Rows from block 4 of the encoder, named by matrix and row number. Each number is 500 + 25 x the weight over its row's rms, rounded and kept within 0 to 999. All counts start at 0. Numbers have three digits each. After the name is the row's rms in percent of the matrix's.
# convs0: reduce pointwise conv (encoder.blocks.4.convs.0.weight, 128x256x1x1), inputs 128-255
convs0.30 109:498475499534510503498507478495549475488493558444530444554473483505520501499496472500496509441471495502533493493480503499461439474514497543477497483486510471506528503474510500508474482508477558543524512491537502516513504506511498486500522482483501507490510449504499527530554531442503506485490493474473524499460477489490487503495471534527498487511483511528481457500501478513494471482474
convs0.31 101:471458457475473527513496480429498497495506481478491468486493543483531500501516509532484506500548521557492506496536529506503540570478490484509498495508494508503498513528498519515488516491495457483502498476487462501493474530501517468505523472535509534526483491486519512486510500467455483501525504485492497509474476497528504499492513513451483481506474496483489541504480477542481482474547
convs0.32 097:554556514531523503481499537519496515501526477492529490504523541536537473480498456547538503486549476495506496478484502553505489483477487486478497475535494551486481521488464477459468503466505502501543438501525506511515504464510538448506498472463493511545541526529489487490524496499555515479542503523523517519496495512505462488502495490513503522486482539505485497481450496492485488504496
convs0.33 098:466442482504538529505512487523524523468511525505515491492443524532515494540493471518486508533477507501481499497518503513511507493467485500606475495497480518500473502517531497445501476512529512497515522524509519530500495495509497510473511509489499501475559511520543473488526515508489544512433488506496477456484523474487484506491460517503492487490542467518508489486551503522525515506515
convs0.34 089:511531502518463515501486513520489456482485490502466479491529475487517469488529461499509530488463495498530486559521493541504446498502438514524509497462544500527488461491512517516496469552461476530463510477518508488496499483505506527479472515456473538480500496484464469508507474472510478529500478569548504490555502494524482554459524496524499486516511540447524484479514454505522498486507
convs0.35 100:494483513574474499498541494498527553489525489480493498465492501542480439503535482485455521511510495490520520481481527502502505483489585485487543514510484520466510479490503491499510492515472522479453479503501533531522529453487490481514469519509497539487450498487523483494464514507470519502509534513508500538498461475462486505474491501490546488479454539491497477485556485507550488506545
convs0.36 093:469526523475477497511505493531506469511498484567492524488512506507506482504532504542477552514527508533497522464503535477499523498513488510534493511486478481519485453492440482485543493541454475477497509494491500471475511511530550515467469497513521495512488539492451516528459531481451483454494472501534466551496540483507508495497475499492516519491491490452524493521485461489531500492494
convs0.37 112:537497513538489502482519507520484503466473512506486471503453500524502473487461485452474520515504482494479547474465541458540481516521515468490477476490493496486504493507479489482500529449456536473543497515530469498488504507507514485499520488451483528499517503509480493525495488494519489462535466542508544461489509531534506513560479499531536510482477507524512526500454435500486533457511
convs0.38 094:474474445493466489468518521475466511472485500508463530472523531506501523470458509512598549503509481521496512545500526516497450532505518495491491514515502497522468515459503502490484544457493500512444493480507517526488516498460480490540524497458504507518509509529518465476521521510505493534546533517493508526505481478502492536529487526488490548498476509490505511480573514527478503506488
convs0.39 106:489533476518509533479557509507502505522477493460487467457514501513460477462523507505530490465446487503519533500471496488504477500517546484459557486481518513492523505480426492513503540448466524529541503502499461513525489465499519445496497562466489506508459489501516509491463510500533504526496469511493509465524505508489464491430483553511505516493520485474474529484536482515505519508497
convs0.40 101:488457533466504514516516507514465524540498472519508486504521515537531528519501512517497490497528484497476501470505513472494502511502508467482484492472503477459473482514561531554502489497464493494536441506504498471473512536544523504512499447539480513527507543490523502455501497489546445521483469544494505514515528495497447503503518535464504479499488487490511509478507534521436539538495
convs0.41 106:513485522499456482509495482466463500473541539493540502510493506488500482522510493463521486490501497537473497483529511484479471525459530557489507517502528507536485505502481517531514503500507489493529532531464531495532514535529497476473527527516505515445529432524517485516501486482507473529469522472515474536497526505528531496525534566550493483502481554462450478511493493499516433452507
convs0.42 115:517444534516517492478559526516473505504523480557524479440506484478520492513475518466515494483506486472519474478523499481536466527506503487475520508485486502465500498496459519513509494512478513494504501483475553518502511539467484502492530500510485505487508505545442482493509512487507506473520503580508470512493519479538481480552537499515484454467466501466501493480468483493473483491484
convs0.43 092:519509483511524467517526504463493480512523477470504498512526520481513492490471511510490508465492534529521530490505504469504478543472478513475442514531487512518479483496499489523522486505519448456532485498479502477518506526535522520488504515544548475473515532501536519473471489455526517459495487491485506540507539508461478493547495532516510520500534510517530462489481521469493493528474
convs0.44 100:483441534504477510507507520528516514487516530526467483497520544521530521464481462521495519453501482505494461489521501497478433486522525520565521520468494512513502495510477473523477490522472508514502538472523532513505515493512483492511456549485519523497491517476446515480521496473534512513505527500510461443497471540482479467532517533510516467469494490508466485494540495501519565481511
convs0.45 111:488489504474513514494533484482475519500483502516495495492502544486477536467486513521491494518508475550492479445471514561490477501516468509424523535516540495486490487553489472508514491508491498464496510448446519523545521476465463507498463428531520503538452478443491505487492499489492457477508533513540494532514527501495483534501496515516513505491480489480498481506473522473510496514497
convs0.46 092:501493510533491509517460511499541484481499512526527486483478542465486503543468511513479453514563495485551494454499493461494488498503492525534479491484515484536540501531495514495486461474467526474543463475490494514463491491480522493487472511539493460483492489519495503487551508478462507507496520543489476498508524488485506510516501495497506461491504474521491436496502488504502575474560
convs0.47 103:502520478510485477511527509481528536501551508488481506565501521478469501478490479538491482474526477506491498481509487483506484529455507488483489464497486499505510511480486482466514520498501454461515528525477526514490491465483516536504532586519506504512507490463498465507536523500498544525508448499466540451484468491497499526482523483476525506489507517490475496506488554473539559513535
convs0.48 105:515466465471488512543476502448474457473496530510482484502527486511511474489521487487476461514523455490496494478514517489474503460495514517461531498498484472470518529540507531483445505478497512540527495513503472472482525538554545489513501487500487529521523518503503482513506495548538497512484462533506523485496546488496472501495482532475438480491501474552479501486477491539514531529497
convs0.49 103:508500516486511456479532492532519546537550480528474480482500478481513521498482557506518514495467510474533507522506501488539479504511501484521482515483509511522498454470494530500521544517479531508551520463512533507561517527512520488503489476512521444489476536491509540472490522522469511560492529462503439508538488520466511481490524483491528455480523492501501511502557518474457531526471
convs0.50 099:471514517500489453513479461466555481486538477508524520493478432503527479533513501508537466528525526501526494475502496518509520481522481456505540469541556490495493499488542513492458513522528535519477530507470502508476500510559505526485539509523503521459515484528507507480508445456469487484517499473459489525462508500480543514484510493511462495511440505482541490500528489509478466532496
convs0.51 093:489465546488524482507506482467462507475472488483491529499483520492498469515542494491504494471487501493519488572476470483543463489529539525485525481491525501484492541494511525489489465520508479517497502511522447491502507495475505467526504553457486508476512542475497502509510502514519494499542461516513557513480500506553485541498510526484472525482476522482476482501519516488478474486487
convs0.52 099:482477514527544483527499436532493477466511504525526506456549486450527454471520481495516477512468476492499460478529499485480481512477449520545546486486539452517469510496522509505506506521554546502467499524516528505480477463497469485505526519514492512472473519510512506487485476504484491518500451522514519503470506487519484504496534517505485505493497528510516518478516478519520465517486
convs0.53 100:513485523510541492527499450494493526527520491472472504475532485485507509467484498555493506477490481481505535549521517486498492490514514495459531460451503543499528484480509509502498525468493535501476490522489510500506571512488470472478458467522503520526509528537509482483501527505501485520519513448487535505487481508501479498483502531455494474497469536522508521519560486523513501512452
convs0.54 103:504488506477495493548529507481540504514457482511540502540500435466562492476488511518480492499475520502505505519487520498487500482472489426510527503480508465480521484463490541503495493505527473474484476519502469451474511508501510539494501555516504491498511458467515496467520507506459483501478486503511494485492519525494477515523491478522486494509478474529470526481436480554440488488499
convs0.55 110:446557493473470499479540449517515502538439507478538520512500559513479526506527472506487504471448506512508507454492517494475538517508447512525506522501523481547468467515460468516469524529473494458469465506511536462444493507525501481511464479551506471494500449513476511476496489509479494487493484456502536510506515514517467487473479531531514520526470464477496514508500519493508487477470
convs0.56 094:553470524542493531493497515491531522497499489469529472519508440481531532530526525556468510488492459510485502487525504500469521491529478527482515474484457480453486484516532477488526501502517474448455515502512521495504532512536500540463484533502497491496485511545495523479521456485456499474509476520521512521490498512526520466539484505479506513476513494498508522511483498473534508488518
convs0.57 106:492487471506528472495457549546466492482479506479523463482486517520533494524498526481512524444481522482527518541506462482556532540489477523466494453508479468603519534488472481545513522525505524475513470494520575509461511502497523494483479504507496458506489460488504539494511511537519508522519523499517454451488482489499497510478544505477476502480447549487508502482552493539446471483477
convs0.58 107:524506477509460542497539459482473529483510493518474490416495482514510466505510496508485516488517514527458507465462504547474489486550505518486516495461546488502469515543480476491485494520472471489483487476505512545530497535492482485487495499481492494497525491530487504515492486453487507497471492463491499525530493508477503493442480484523478483489513444556492516523467528521480529497495
convs0.59 101:513469486498465487520480486486512479474531479532462496458492522508477530488479522525494505499486515501496489480535479469520529508498492495494458480515537521474450500487513480495472503518525491507492497498461501499469508490497446529473495471468485501470454526497523482480534469540520510473458535477492491490504514504492505515458533512477526483476482514510515510495484571470483528520493
convs0.60 098:479496494511508517508475496485491468468477486481539499494484524500496492549476484503496539503518480461535524515488513478466488491503516478492503528521478471503492495511501484479458500514464498517489465520506497479443510481492498545488498529551492556506506527486497490477518503480477492485524470537522539541477512466485535484531494454483492493501514458538480488476468452502470496442482
convs0.61 095:490500534498493524529493504510520476481483508508527513488517475451510501477523463495524485519484513499546523485488474482478534517496496487532515495506503521529446487495486560482522483519470475493519459519501528470492503459472478488509511538445488465503511529486527424514492528512487459513508477511489556529475523483544559495505503512513530524489488508506518495510516484535513513463515
convs0.62 098:483472519475517488493500489487497483505487506534488468504526467480470501490544518508538482511521532495525498472511497473497521513479467506521562492566489461461536469516529506499499469489465498468493491496483501489559494487521488504498525514495523503466474460504538475508513545512507506465501531450544508531518501494528473507511437513502482473521479492495487456487563477522513464498512
convs0.63 105:470503485482463515540510563476496532476503532540476480465479523500498492475499510510530532506482523541498480528514539507473450519493481508490486477485478500494516515522495491529496506524515486488505558511515498486502486561542476499543535502491483492491491480497490456485500471505484492480522471489520529462501482486539528487522547489500517504510510514549446509518532517492529507493478
convs0.64 109:443522550514500502480528513489486448558491489498441501552514490486504503490473514512504551490501491538513529467486524487524473449494515502541550508490503505498475498477509505493526509500470520450497505485510513538525472510455497471507478543484495515520488477538499508522522500489477508499491486510543449534461505496513541533511515494475524503472500486499514470511487521502543437487475
convs0.65 101:525456494493503522533533453526496517464493486509477469504508478503547476518499542504560476541512495559496496516532549555484520446521525501466494520518490528475493495498491461493495511546498508519556473483463460473462497517514491489515471438473507493474499510469462496498505536524479520513469501509505531523530457553497478496444528490494541500484505517519539509519475495505500467477487
convs0.66 099:503511496480498517489492510454491502498491512495500512514477513520503453469508537458487513514510492505472494504465512495504522521503544560500507542501537500511498521521515481480528465513486468487514541524487519500520459499529500468476494607480485515505504525485506446472525547484495489477497517503512483493520494514506497428500508525482516478501500505490468478501514497506477490543499
convs0.67 098:558467491505524485509516513511503486455500552577505523494510542497494475492495504489492502479466482502493467486501503481535493487488453509469512454457529560501488493472498486510519503526487523536493509558472465505494501468521530529477550509485506458470508505536488507559506468471467507537505472516514514514478429504514495494489499540471505551527521480497515514449527494522492512489485
convs0.68 097:453493481439475503469510507463503513517545493519535477524485520485510506474524481520500481500477503531470527501535446508506491509481514509506507516501525498504529531453464502480551496499522483518474500525511509483527509492516486504510490515506495462476504501539515483474511496501456515516490473496469495555505514502536487445528471483538478508526494483467496483499552503425490523488469
convs0.69 102:511471516479483518462463485496486494520510475485503493485527458498485455559490497524498494506469463494479479454526493542464505493535505508496544476490503547500504479494484505494510521497481563526492463460560529489532496465523473528516525547508537469504514504530503494488530440488514522480507516542492480499455512513462501514486516495527496510486494431513502527489409489500494466492482
convs0.70 090:525468506505468537507461497527482468469501491470507512485494535491487517508482519477516500496559498488474453484458491491465501491481477542529477545462532521514528546502460466544497483507496550540481542478490510497512518516471527503487520487516482497499487484509513465522483503519457497541489467540499525501497495520538503481487583472482467472530504479507529486494483512516451514476493
convs0.71 087:495496477484484498533490505529496503486454491534531549492521454487494511492483507500514512516482502535550530525505454484499502467494492496478503474487471495497491506493473447477505534492535492506526518505496485523452506518479503521560483466491548506506480507511524482494504507557482531500462482507457484510480525476502492471506510508505507454489498535505518469521483511537504486471531
convs0.72 100:517494523478499472502442507514484518500529547471511530463505443491508511509447512470527507540475458502507493515497475447524533547517521485521483502513508513491484524472492495502493488461538493528480499492514486477477506513479516511496497534501482524496499525468531494497489507537521492516522472538518493476525495519533446512470484510498483466505480521498480509540525525511508480496535
convs0.73 097:473522517486470493499482463482463484539538516528484488528498477486506468516523457506491476512553485489514505473505473491503531530476518505548531490496506507482444525500479463538505507514471535504473497506491506523533498521512496517512503473477508544516503509486515462505481461530490488503505511570525500470518466503535549540557464550506512496508474518511478434488535543491524467514527
convs0.74 110:532507461494503511529463510503507485488526510529493470509516472488508481485476494529482474496507490466476469501494456438484484526499496507506525450522540537494492502496518500492549500501475515508441487474501507472481538519455521470537484528478497515483514487480528536518511506507505515489483544530525502489503488468509491505508470515501489526499463487509458481506530481510497463452468
convs0.75 102:506516467506507488493494538501495532504493490543493523509478503519472499494529519465540475491463485499475469521512480479474481490517508487451527488514535499477492494467474515487473467500498497496481530518506509463431504509454472484513459586496481511494545423518521509502520529529485491505497509447448502482472514504519488467466501543498513512468494465497507526494485487537541506489508
convs0.76 104:524477524470489530474459504497478530504473490472511524540459530496539520489472500478492494511464467457515483512532509497439493515473515496501518515495511527497451505483540511491501499547464458480537481508533509536463469473545482463504444500517508515519520551483504474456523469530542519518496530462458529459489532513511518508496507502518482455498490465511492513523510499511486504516452
convs0.77 107:495521482481501539499499506494528469499531513456498543496464512534512514537488538469428532519510463496483493488501511479459469533484471512496483480486461499462485499528496486492542533500507523453471489542465528499461465426561506530520506493468502516534510510521485518520495492507458526512545512489505523497461470501510528486505508500475493519507527489470493500495507494453496481449515
convs0.78 094:544490523463493487506476486489475513510509465535495466475504516518485542443528490481476527516465468505484469508484483477476462494486525522493517510521516519446517465507526510531501536513460474476507485465515448570484524534473481523546509524467498519476498525494477509496507528483479478496494453469465498528509505472505522511503481487497519535512450466481518536498463461525492532518491
convs0.79 112:495523488484528453520537493503478496499473483476444484510497545517483518487467506550480462516499514475485474491496461468509495494562508467527500489460453475527530495527565475485493536485497468475540508483517498520488464482530527535493487493506508491520504567492503501540479511514529479476472499484507499471499495508474476499461491440479508525508497514509491465487490522475451543507514
convs0.80 099:507516501497464495539490498473488463467475493522489523495487483522477516499530528447519497512536518519516518506498527480478491510504451510416492498517497501504532517529503512481508484471497485487468508519451482478485481481465538512506473545537469512485512514449515465489493521467484520496535494484507583513502516486522510467472479459525472512516464479541481482486462476520503508478508