A small image denoising autoencoder, trained from scratch.
Model: encoder arch resnext, encoder activation elu, decoder activation silu.
Training: soap at rate 0.0026, 3900 steps, batches of 256.
Data: trained on photos of plants, animals and fungi (iNaturalist), 77898 training examples, 12.8 epochs.
Rows from block 11 of the encoder, named by matrix and row number. Rows with one number belong to one channel. Each number is 50 + 15 x the weight over its row's rms, rounded and kept within 0 to 99. All counts start at 0. After the name is the row's rms in percent of the matrix's.
# convs1: grouped (16 groups) 3x3 conv (encoder.blocks.11.convs.1.weight, 256x16x3x3), inputs within the group 8-15, a 3x3 kernel for each
# convs2: expand pointwise conv (encoder.blocks.11.convs.2.weight, 512x256x1x1, transposed), outputs 64-127
convs1.35 097:46 43 58 33 61 33 36 29 36 50 40 70 38 47 58 70 37 76 61 29 63 53 72 64 54 25 38 48 71 51 32 46 52 43 57 64 58 37 58 47 09 61 43 41 43 49 32 53 49 46 40 55 49 54 39 60 38 48 51 59 36 46 48 42 54 49 32 82 54 31 55 41
convs1.36 100:47 61 43 42 77 40 49 28 36 51 44 51 55 73 45 65 39 55 40 99 54 56 00 43 64 75 56 51 39 61 69 21 70 54 59 52 51 50 66 51 72 55 46 37 37 50 18 45 66 98 49 47 66 36 28 28 49 49 51 64 33 20 34 50 44 29 55 80 60 59 45 53
convs1.37 105:56 48 54 46 88 60 42 26 38 41 54 49 06 62 80 53 41 47 66 51 36 43 99 71 62 32 43 62 59 55 52 54 29 53 45 42 41 61 60 56 59 48 48 41 30 58 40 44 98 99 38 49 71 59 39 50 33 56 80 55 47 52 57 64 46 54 58 36 50 59 96 48
convs1.38 094:66 63 52 29 50 76 45 42 56 59 56 40 52 64 24 56 39 46 51 59 35 40 18 92 58 40 35 50 74 39 71 96 00 35 70 22 34 58 44 25 33 54 55 44 58 72 47 55 36 06 46 66 38 53 36 34 32 52 55 23 48 61 44 30 33 40 45 63 46 25 81 32
convs1.39 100:40 32 63 40 69 43 55 23 72 27 36 40 60 56 66 15 56 50 43 64 48 16 44 29 50 53 60 42 70 61 51 62 60 41 48 40 46 37 49 79 54 52 78 61 57 52 53 37 63 84 27 44 36 40 44 53 46 59 76 86 34 33 57 46 72 42 35 98 59 41 41 46
convs1.40 096:43 50 48 39 79 63 50 59 38 37 61 45 44 73 34 29 63 35 54 50 49 08 13 71 37 56 59 52 52 44 34 45 35 32 27 59 54 63 66 00 43 13 54 35 52 57 66 48 55 63 57 49 43 51 32 28 31 61 32 62 27 33 42 45 47 62 49 64 59 50 62 58
convs1.41 103:52 38 44 18 47 37 59 31 56 60 78 64 37 57 36 43 61 50 33 69 35 59 69 54 40 29 31 39 38 43 18 68 51 43 43 46 48 43 43 44 44 54 52 35 70 45 47 54 36 18 42 42 73 57 58 28 52 70 75 45 54 30 52 37 16 51 56 60 78 51 15 46
convs1.42 092:68 42 54 56 07 51 52 50 45 38 62 43 67 85 51 45 78 35 37 23 49 63 99 53 64 41 48 48 31 38 55 62 38 48 51 67 49 57 48 58 44 66 49 40 60 29 56 42 58 82 45 22 40 32 57 49 57 49 05 56 48 67 47 56 43 56 34 79 39 50 67 40
convs1.43 108:47 49 61 53 29 55 34 81 52 57 52 54 67 27 70 39 36 46 60 54 52 45 71 17 42 36 46 53 39 57 45 52 26 56 39 57 35 62 56 35 27 40 35 51 52 41 29 42 80 66 66 51 41 45 54 35 53 48 42 77 50 43 48 69 53 46 63 00 48 50 69 41
convs1.44 100:46 71 59 34 24 55 45 63 69 59 33 64 53 54 43 59 62 61 46 79 38 49 69 48 59 61 43 39 84 39 43 58 76 30 64 54 63 47 70 45 71 25 58 42 53 53 22 49 50 25 33 42 18 54 55 64 50 77 30 59 67 46 51 56 70 54 61 18 51 21 41 46
convs1.45 087:54 63 31 53 42 58 51 61 48 38 55 46 51 37 58 64 72 46 50 38 62 45 11 46 25 51 44 42 52 48 51 21 42 57 40 54 44 35 46 43 28 46 39 35 52 61 36 54 76 37 53 52 49 57 59 54 64 45 13 51 48 22 52 42 41 50 51 47 29 43 66 32
convs1.46 094:56 49 49 41 48 31 45 38 43 41 30 52 41 07 70 61 44 52 42 48 46 47 82 42 47 63 59 37 38 44 42 26 76 47 47 31 52 56 52 53 66 53 56 64 57 60 61 56 46 58 39 47 61 55 49 52 61 53 20 57 55 51 70 43 89 33 61 47 72 37 64 53
convs1.47 097:37 44 35 63 79 32 39 34 49 47 45 38 59 48 39 72 46 49 52 42 61 50 58 34 51 70 39 57 58 28 31 81 14 41 24 38 53 63 38 62 40 66 43 52 58 56 60 63 50 43 56 41 83 80 52 53 47 40 66 44 47 36 31 56 30 46 72 56 45 53 61 34
convs1.48 108:49 40 65 22 39 47 25 43 64 54 12 44 77 59 45 35 20 57 57 47 59 51 34 69 36 87 52 41 48 68 50 56 52 47 70 56 54 31 50 64 25 41 39 56 47 38 63 43 84 88 28 65 30 49 33 25 54 47 13 57 68 66 46 47 35 57 48 83 46 51 42 50
convs1.49 088:30 33 55 64 45 46 40 25 32 38 50 62 63 78 56 56 43 66 52 53 46 52 99 41 45 49 39 63 55 67 38 94 63 42 35 48 43 43 47 51 00 67 52 61 42 46 59 42 42 42 58 57 58 62 49 51 34 52 45 31 50 41 40 61 36 48 40 26 66 51 52 73
convs1.50 109:58 67 41 63 52 52 49 67 59 39 53 53 51 62 53 44 56 46 61 40 57 29 82 48 37 58 46 62 45 46 57 18 62 56 17 53 47 63 47 63 00 34 45 51 55 56 75 52 76 04 58 41 67 36 52 77 34 79 57 77 60 62 53 39 30 44 30 69 51 45 55 45
convs1.51 100:50 60 52 41 75 65 53 71 56 35 54 50 59 16 84 49 78 63 37 34 47 44 52 34 43 61 34 38 55 50 55 62 38 35 44 42 35 55 50 63 25 77 38 72 60 74 54 37 56 53 42 62 63 48 49 51 59 47 37 57 40 58 58 69 59 50 35 43 82 70 46 75
convs1.52 097:60 64 63 41 11 58 48 37 56 57 73 50 84 65 54 36 16 55 34 35 41 27 84 36 54 45 60 32 39 57 45 86 65 48 55 53 35 39 41 74 31 43 48 39 50 34 62 47 61 78 43 38 46 26 32 59 48 20 20 60 41 39 37 48 34 48 50 25 71 44 63 43
convs1.53 100:39 49 48 35 57 44 13 39 62 66 71 39 44 53 43 49 49 57 48 50 42 68 66 38 41 46 74 46 69 42 39 48 46 37 38 48 44 55 46 52 53 58 36 29 41 37 34 63 44 85 32 50 39 38 42 45 54 62 58 50 67 44 58 22 68 53 65 76 35 60 56 18
convs1.54 100:64 46 55 68 32 34 49 53 58 41 55 38 22 63 45 62 76 61 66 56 64 28 35 44 39 21 32 42 15 24 51 83 34 24 34 51 42 43 52 32 46 44 49 17 42 53 30 57 20 47 23 44 53 56 44 55 53 42 84 54 56 78 73 52 69 45 74 76 35 49 40 48
convs1.55 102:42 59 35 80 44 53 31 89 51 34 55 57 47 42 54 35 34 53 73 38 48 74 67 47 39 78 46 48 81 47 33 53 24 54 48 45 38 73 58 40 26 61 55 46 56 95 60 57 37 50 42 27 58 46 74 70 71 52 22 35 64 50 48 56 83 46 64 66 37 62 39 29
convs1.56 114:63 72 41 40 06 68 30 49 59 37 86 49 79 16 73 47 53 46 58 42 49 76 64 59 41 47 59 36 54 49 86 35 50 41 57 58 40 34 65 65 46 41 40 56 44 61 50 41 43 95 43 48 55 68 52 45 30 37 29 34 60 65 40 52 40 44 71 47 52 49 34 59
convs1.57 101:38 37 48 39 46 71 72 34 40 54 60 28 70 83 41 58 42 57 58 42 43 40 99 30 42 24 49 50 43 59 47 27 53 59 34 37 41 43 49 40 15 36 34 46 44 59 44 43 72 50 70 56 43 49 40 44 45 11 62 44 21 28 47 63 43 59 39 00 59 58 54 63
convs2.35 086:14 36 55 42 52 29 44 30 60 45 54 50 44 70 18 52 54 33 41 79 60 61 49 52 26 44 43 45 64 48 55 16 62 41 34 77 53 49 40 41 59 87 36 58 66 60 50 50 53 53 42 65 33 65 74 47 51 55 62 44 61 38 82 54
convs2.36 089:52 53 36 59 61 60 44 44 72 58 61 42 21 53 52 46 74 56 40 63 83 34 27 81 70 72 57 72 50 48 53 52 64 35 76 56 67 34 40 62 34 62 64 65 79 60 55 74 53 49 45 61 30 18 68 61 36 63 29 52 62 51 56 71
convs2.37 100:58 34 48 59 34 22 32 26 34 57 61 34 21 18 42 55 49 55 64 29 39 43 56 59 63 35 48 48 33 74 44 71 45 34 36 31 74 44 50 69 24 47 58 46 37 41 48 45 50 43 48 60 38 66 73 54 52 47 51 40 67 32 33 64
convs2.38 093:54 48 48 78 22 30 59 66 65 50 68 71 50 61 44 60 49 39 37 54 54 64 53 33 50 68 34 41 73 52 42 33 53 50 62 37 54 58 49 23 54 56 51 66 56 25 37 55 51 55 46 66 53 50 65 58 43 23 62 76 54 43 21 73
convs2.39 095:75 45 43 58 58 62 78 37 29 38 61 57 42 77 55 56 48 42 53 64 98 47 91 34 67 45 47 38 20 52 53 63 36 36 61 52 48 29 66 56 14 27 86 73 49 51 76 37 40 65 40 42 57 44 22 75 56 62 47 30 29 43 74 43
convs2.40 093:81 71 54 21 48 51 51 47 58 52 42 68 53 69 48 37 74 71 46 49 76 61 68 70 45 48 54 50 47 62 42 45 61 68 53 51 46 61 54 75 69 77 43 76 75 70 52 59 66 34 64 48 52 58 46 51 28 54 56 55 63 61 63 28
convs2.41 088:45 73 74 69 03 62 43 36 50 58 55 24 67 29 25 80 40 32 28 53 57 47 43 59 80 45 50 53 41 62 59 61 54 38 84 43 46 37 68 23 68 50 37 46 73 56 59 67 62 43 49 48 38 56 32 46 76 40 53 59 35 55 32 53
convs2.42 103:48 63 65 58 46 83 50 43 48 36 36 39 33 55 39 40 39 60 33 59 34 67 84 32 45 46 65 22 64 45 63 45 64 38 51 39 55 39 63 45 69 34 69 54 41 43 55 64 46 51 61 76 52 48 66 49 62 64 81 43 56 51 41 57
convs2.43 101:47 49 39 70 52 42 54 41 70 11 45 49 63 56 90 25 52 61 40 58 52 47 31 34 38 45 70 38 47 69 38 27 50 53 54 44 57 43 64 66 40 30 56 42 49 64 38 52 28 64 71 59 52 45 38 51 45 63 51 45 56 61 36 67
convs2.44 094:44 42 28 57 45 40 51 54 70 45 58 73 49 47 47 27 60 44 05 61 47 60 39 47 29 47 54 64 53 53 64 37 29 48 51 63 47 62 52 50 54 40 59 37 34 44 72 45 41 23 72 46 15 79 54 49 56 50 45 36 51 20 63 29
convs2.45 097:28 45 42 23 52 35 54 71 51 16 19 18 35 43 58 34 50 03 67 63 36 51 39 49 70 42 58 43 27 43 49 29 61 63 69 52 58 23 47 68 57 50 50 66 34 68 38 40 28 27 59 28 43 59 52 63 32 66 27 57 51 00 61 21
convs2.46 099:75 52 18 45 24 56 46 81 27 68 50 77 60 69 37 31 64 68 49 58 56 67 35 76 67 42 42 34 35 81 52 48 39 46 45 61 43 55 77 70 22 44 55 47 34 31 36 55 44 41 39 54 61 41 69 30 58 48 51 51 77 42 04 41
convs2.47 100:58 76 58 44 63 63 34 57 37 47 61 49 53 63 62 63 33 65 32 41 42 51 46 45 25 80 36 52 34 24 78 56 47 37 39 48 64 34 29 65 23 82 76 33 27 48 76 62 41 69 65 53 57 63 51 70 46 69 58 37 24 69 35 45
convs2.48 090:49 46 48 61 18 67 47 77 41 56 48 57 31 41 26 56 50 50 57 28 37 61 49 43 24 49 43 45 49 48 36 84 41 44 57 54 56 37 78 82 10 64 80 70 78 44 35 41 20 59 37 48 43 32 48 49 71 59 50 55 61 39 70 26
convs2.49 111:56 55 32 54 59 23 75 09 49 29 50 67 17 47 52 63 44 47 39 23 79 44 37 40 50 49 54 78 83 42 59 17 57 46 44 48 46 66 52 33 20 43 46 63 45 78 61 47 37 49 34 71 48 45 58 65 72 47 52 33 50 51 36 75
convs2.50 103:76 55 34 76 37 25 54 77 44 17 40 47 51 53 62 37 67 59 66 39 40 41 44 43 89 58 60 49 62 44 32 52 57 65 89 63 42 72 39 38 47 48 73 54 43 58 62 47 55 68 47 21 36 53 50 62 58 47 63 43 53 68 33 66
convs2.51 093:53 65 49 44 16 38 37 46 52 50 42 42 48 55 70 53 69 20 59 08 46 59 44 56 61 48 38 43 70 54 79 52 68 51 64 64 32 41 48 73 36 63 70 40 70 42 44 49 56 74 22 56 39 57 39 10 65 47 52 40 47 48 72 46
convs2.52 105:52 64 45 52 57 59 49 33 70 70 54 34 50 43 35 36 31 50 63 48 49 58 88 88 48 36 32 55 35 49 77 91 73 36 75 88 77 29 42 69 54 31 35 66 61 59 58 47 38 62 42 37 66 49 58 49 51 36 65 84 31 68 45 59
convs2.53 101:53 31 80 68 76 65 35 31 60 56 34 45 27 72 63 38 66 78 40 61 59 60 42 52 45 79 39 34 40 42 48 50 56 46 43 50 45 56 56 46 69 43 53 50 60 63 67 67 60 39 46 51 44 40 37 40 40 57 36 67 50 69 48 42
convs2.54 099:54 50 44 26 66 72 28 39 41 66 67 64 87 64 49 73 51 51 30 44 76 65 54 36 49 58 28 41 40 48 42 37 54 31 36 60 50 46 95 37 71 58 64 41 38 26 37 81 39 36 48 56 45 53 35 47 61 33 43 71 45 54 89 37
convs2.55 093:66 62 26 18 74 40 23 40 37 52 20 72 53 30 49 56 28 55 70 22 78 32 43 65 99 52 41 36 22 47 47 53 54 77 52 51 39 35 44 51 63 42 68 47 59 62 67 69 82 62 34 43 64 66 51 39 61 35 21 52 56 48 53 75
convs2.56 090:42 60 62 36 55 61 64 57 47 53 50 58 78 39 45 53 34 45 67 46 12 43 27 62 64 43 42 68 34 52 54 77 53 22 33 71 25 51 43 51 69 28 41 56 69 49 80 41 52 44 45 48 52 50 20 52 63 38 64 49 76 65 81 66
convs2.57 108:14 52 43 72 63 08 44 23 32 64 36 53 68 49 32 63 41 57 57 60 65 34 21 60 64 25 65 80 63 44 47 69 64 62 57 44 35 21 37 48 57 72 37 67 60 53 62 63 30 48 54 62 62 78 55 36 68 36 63 52 68 49 50 42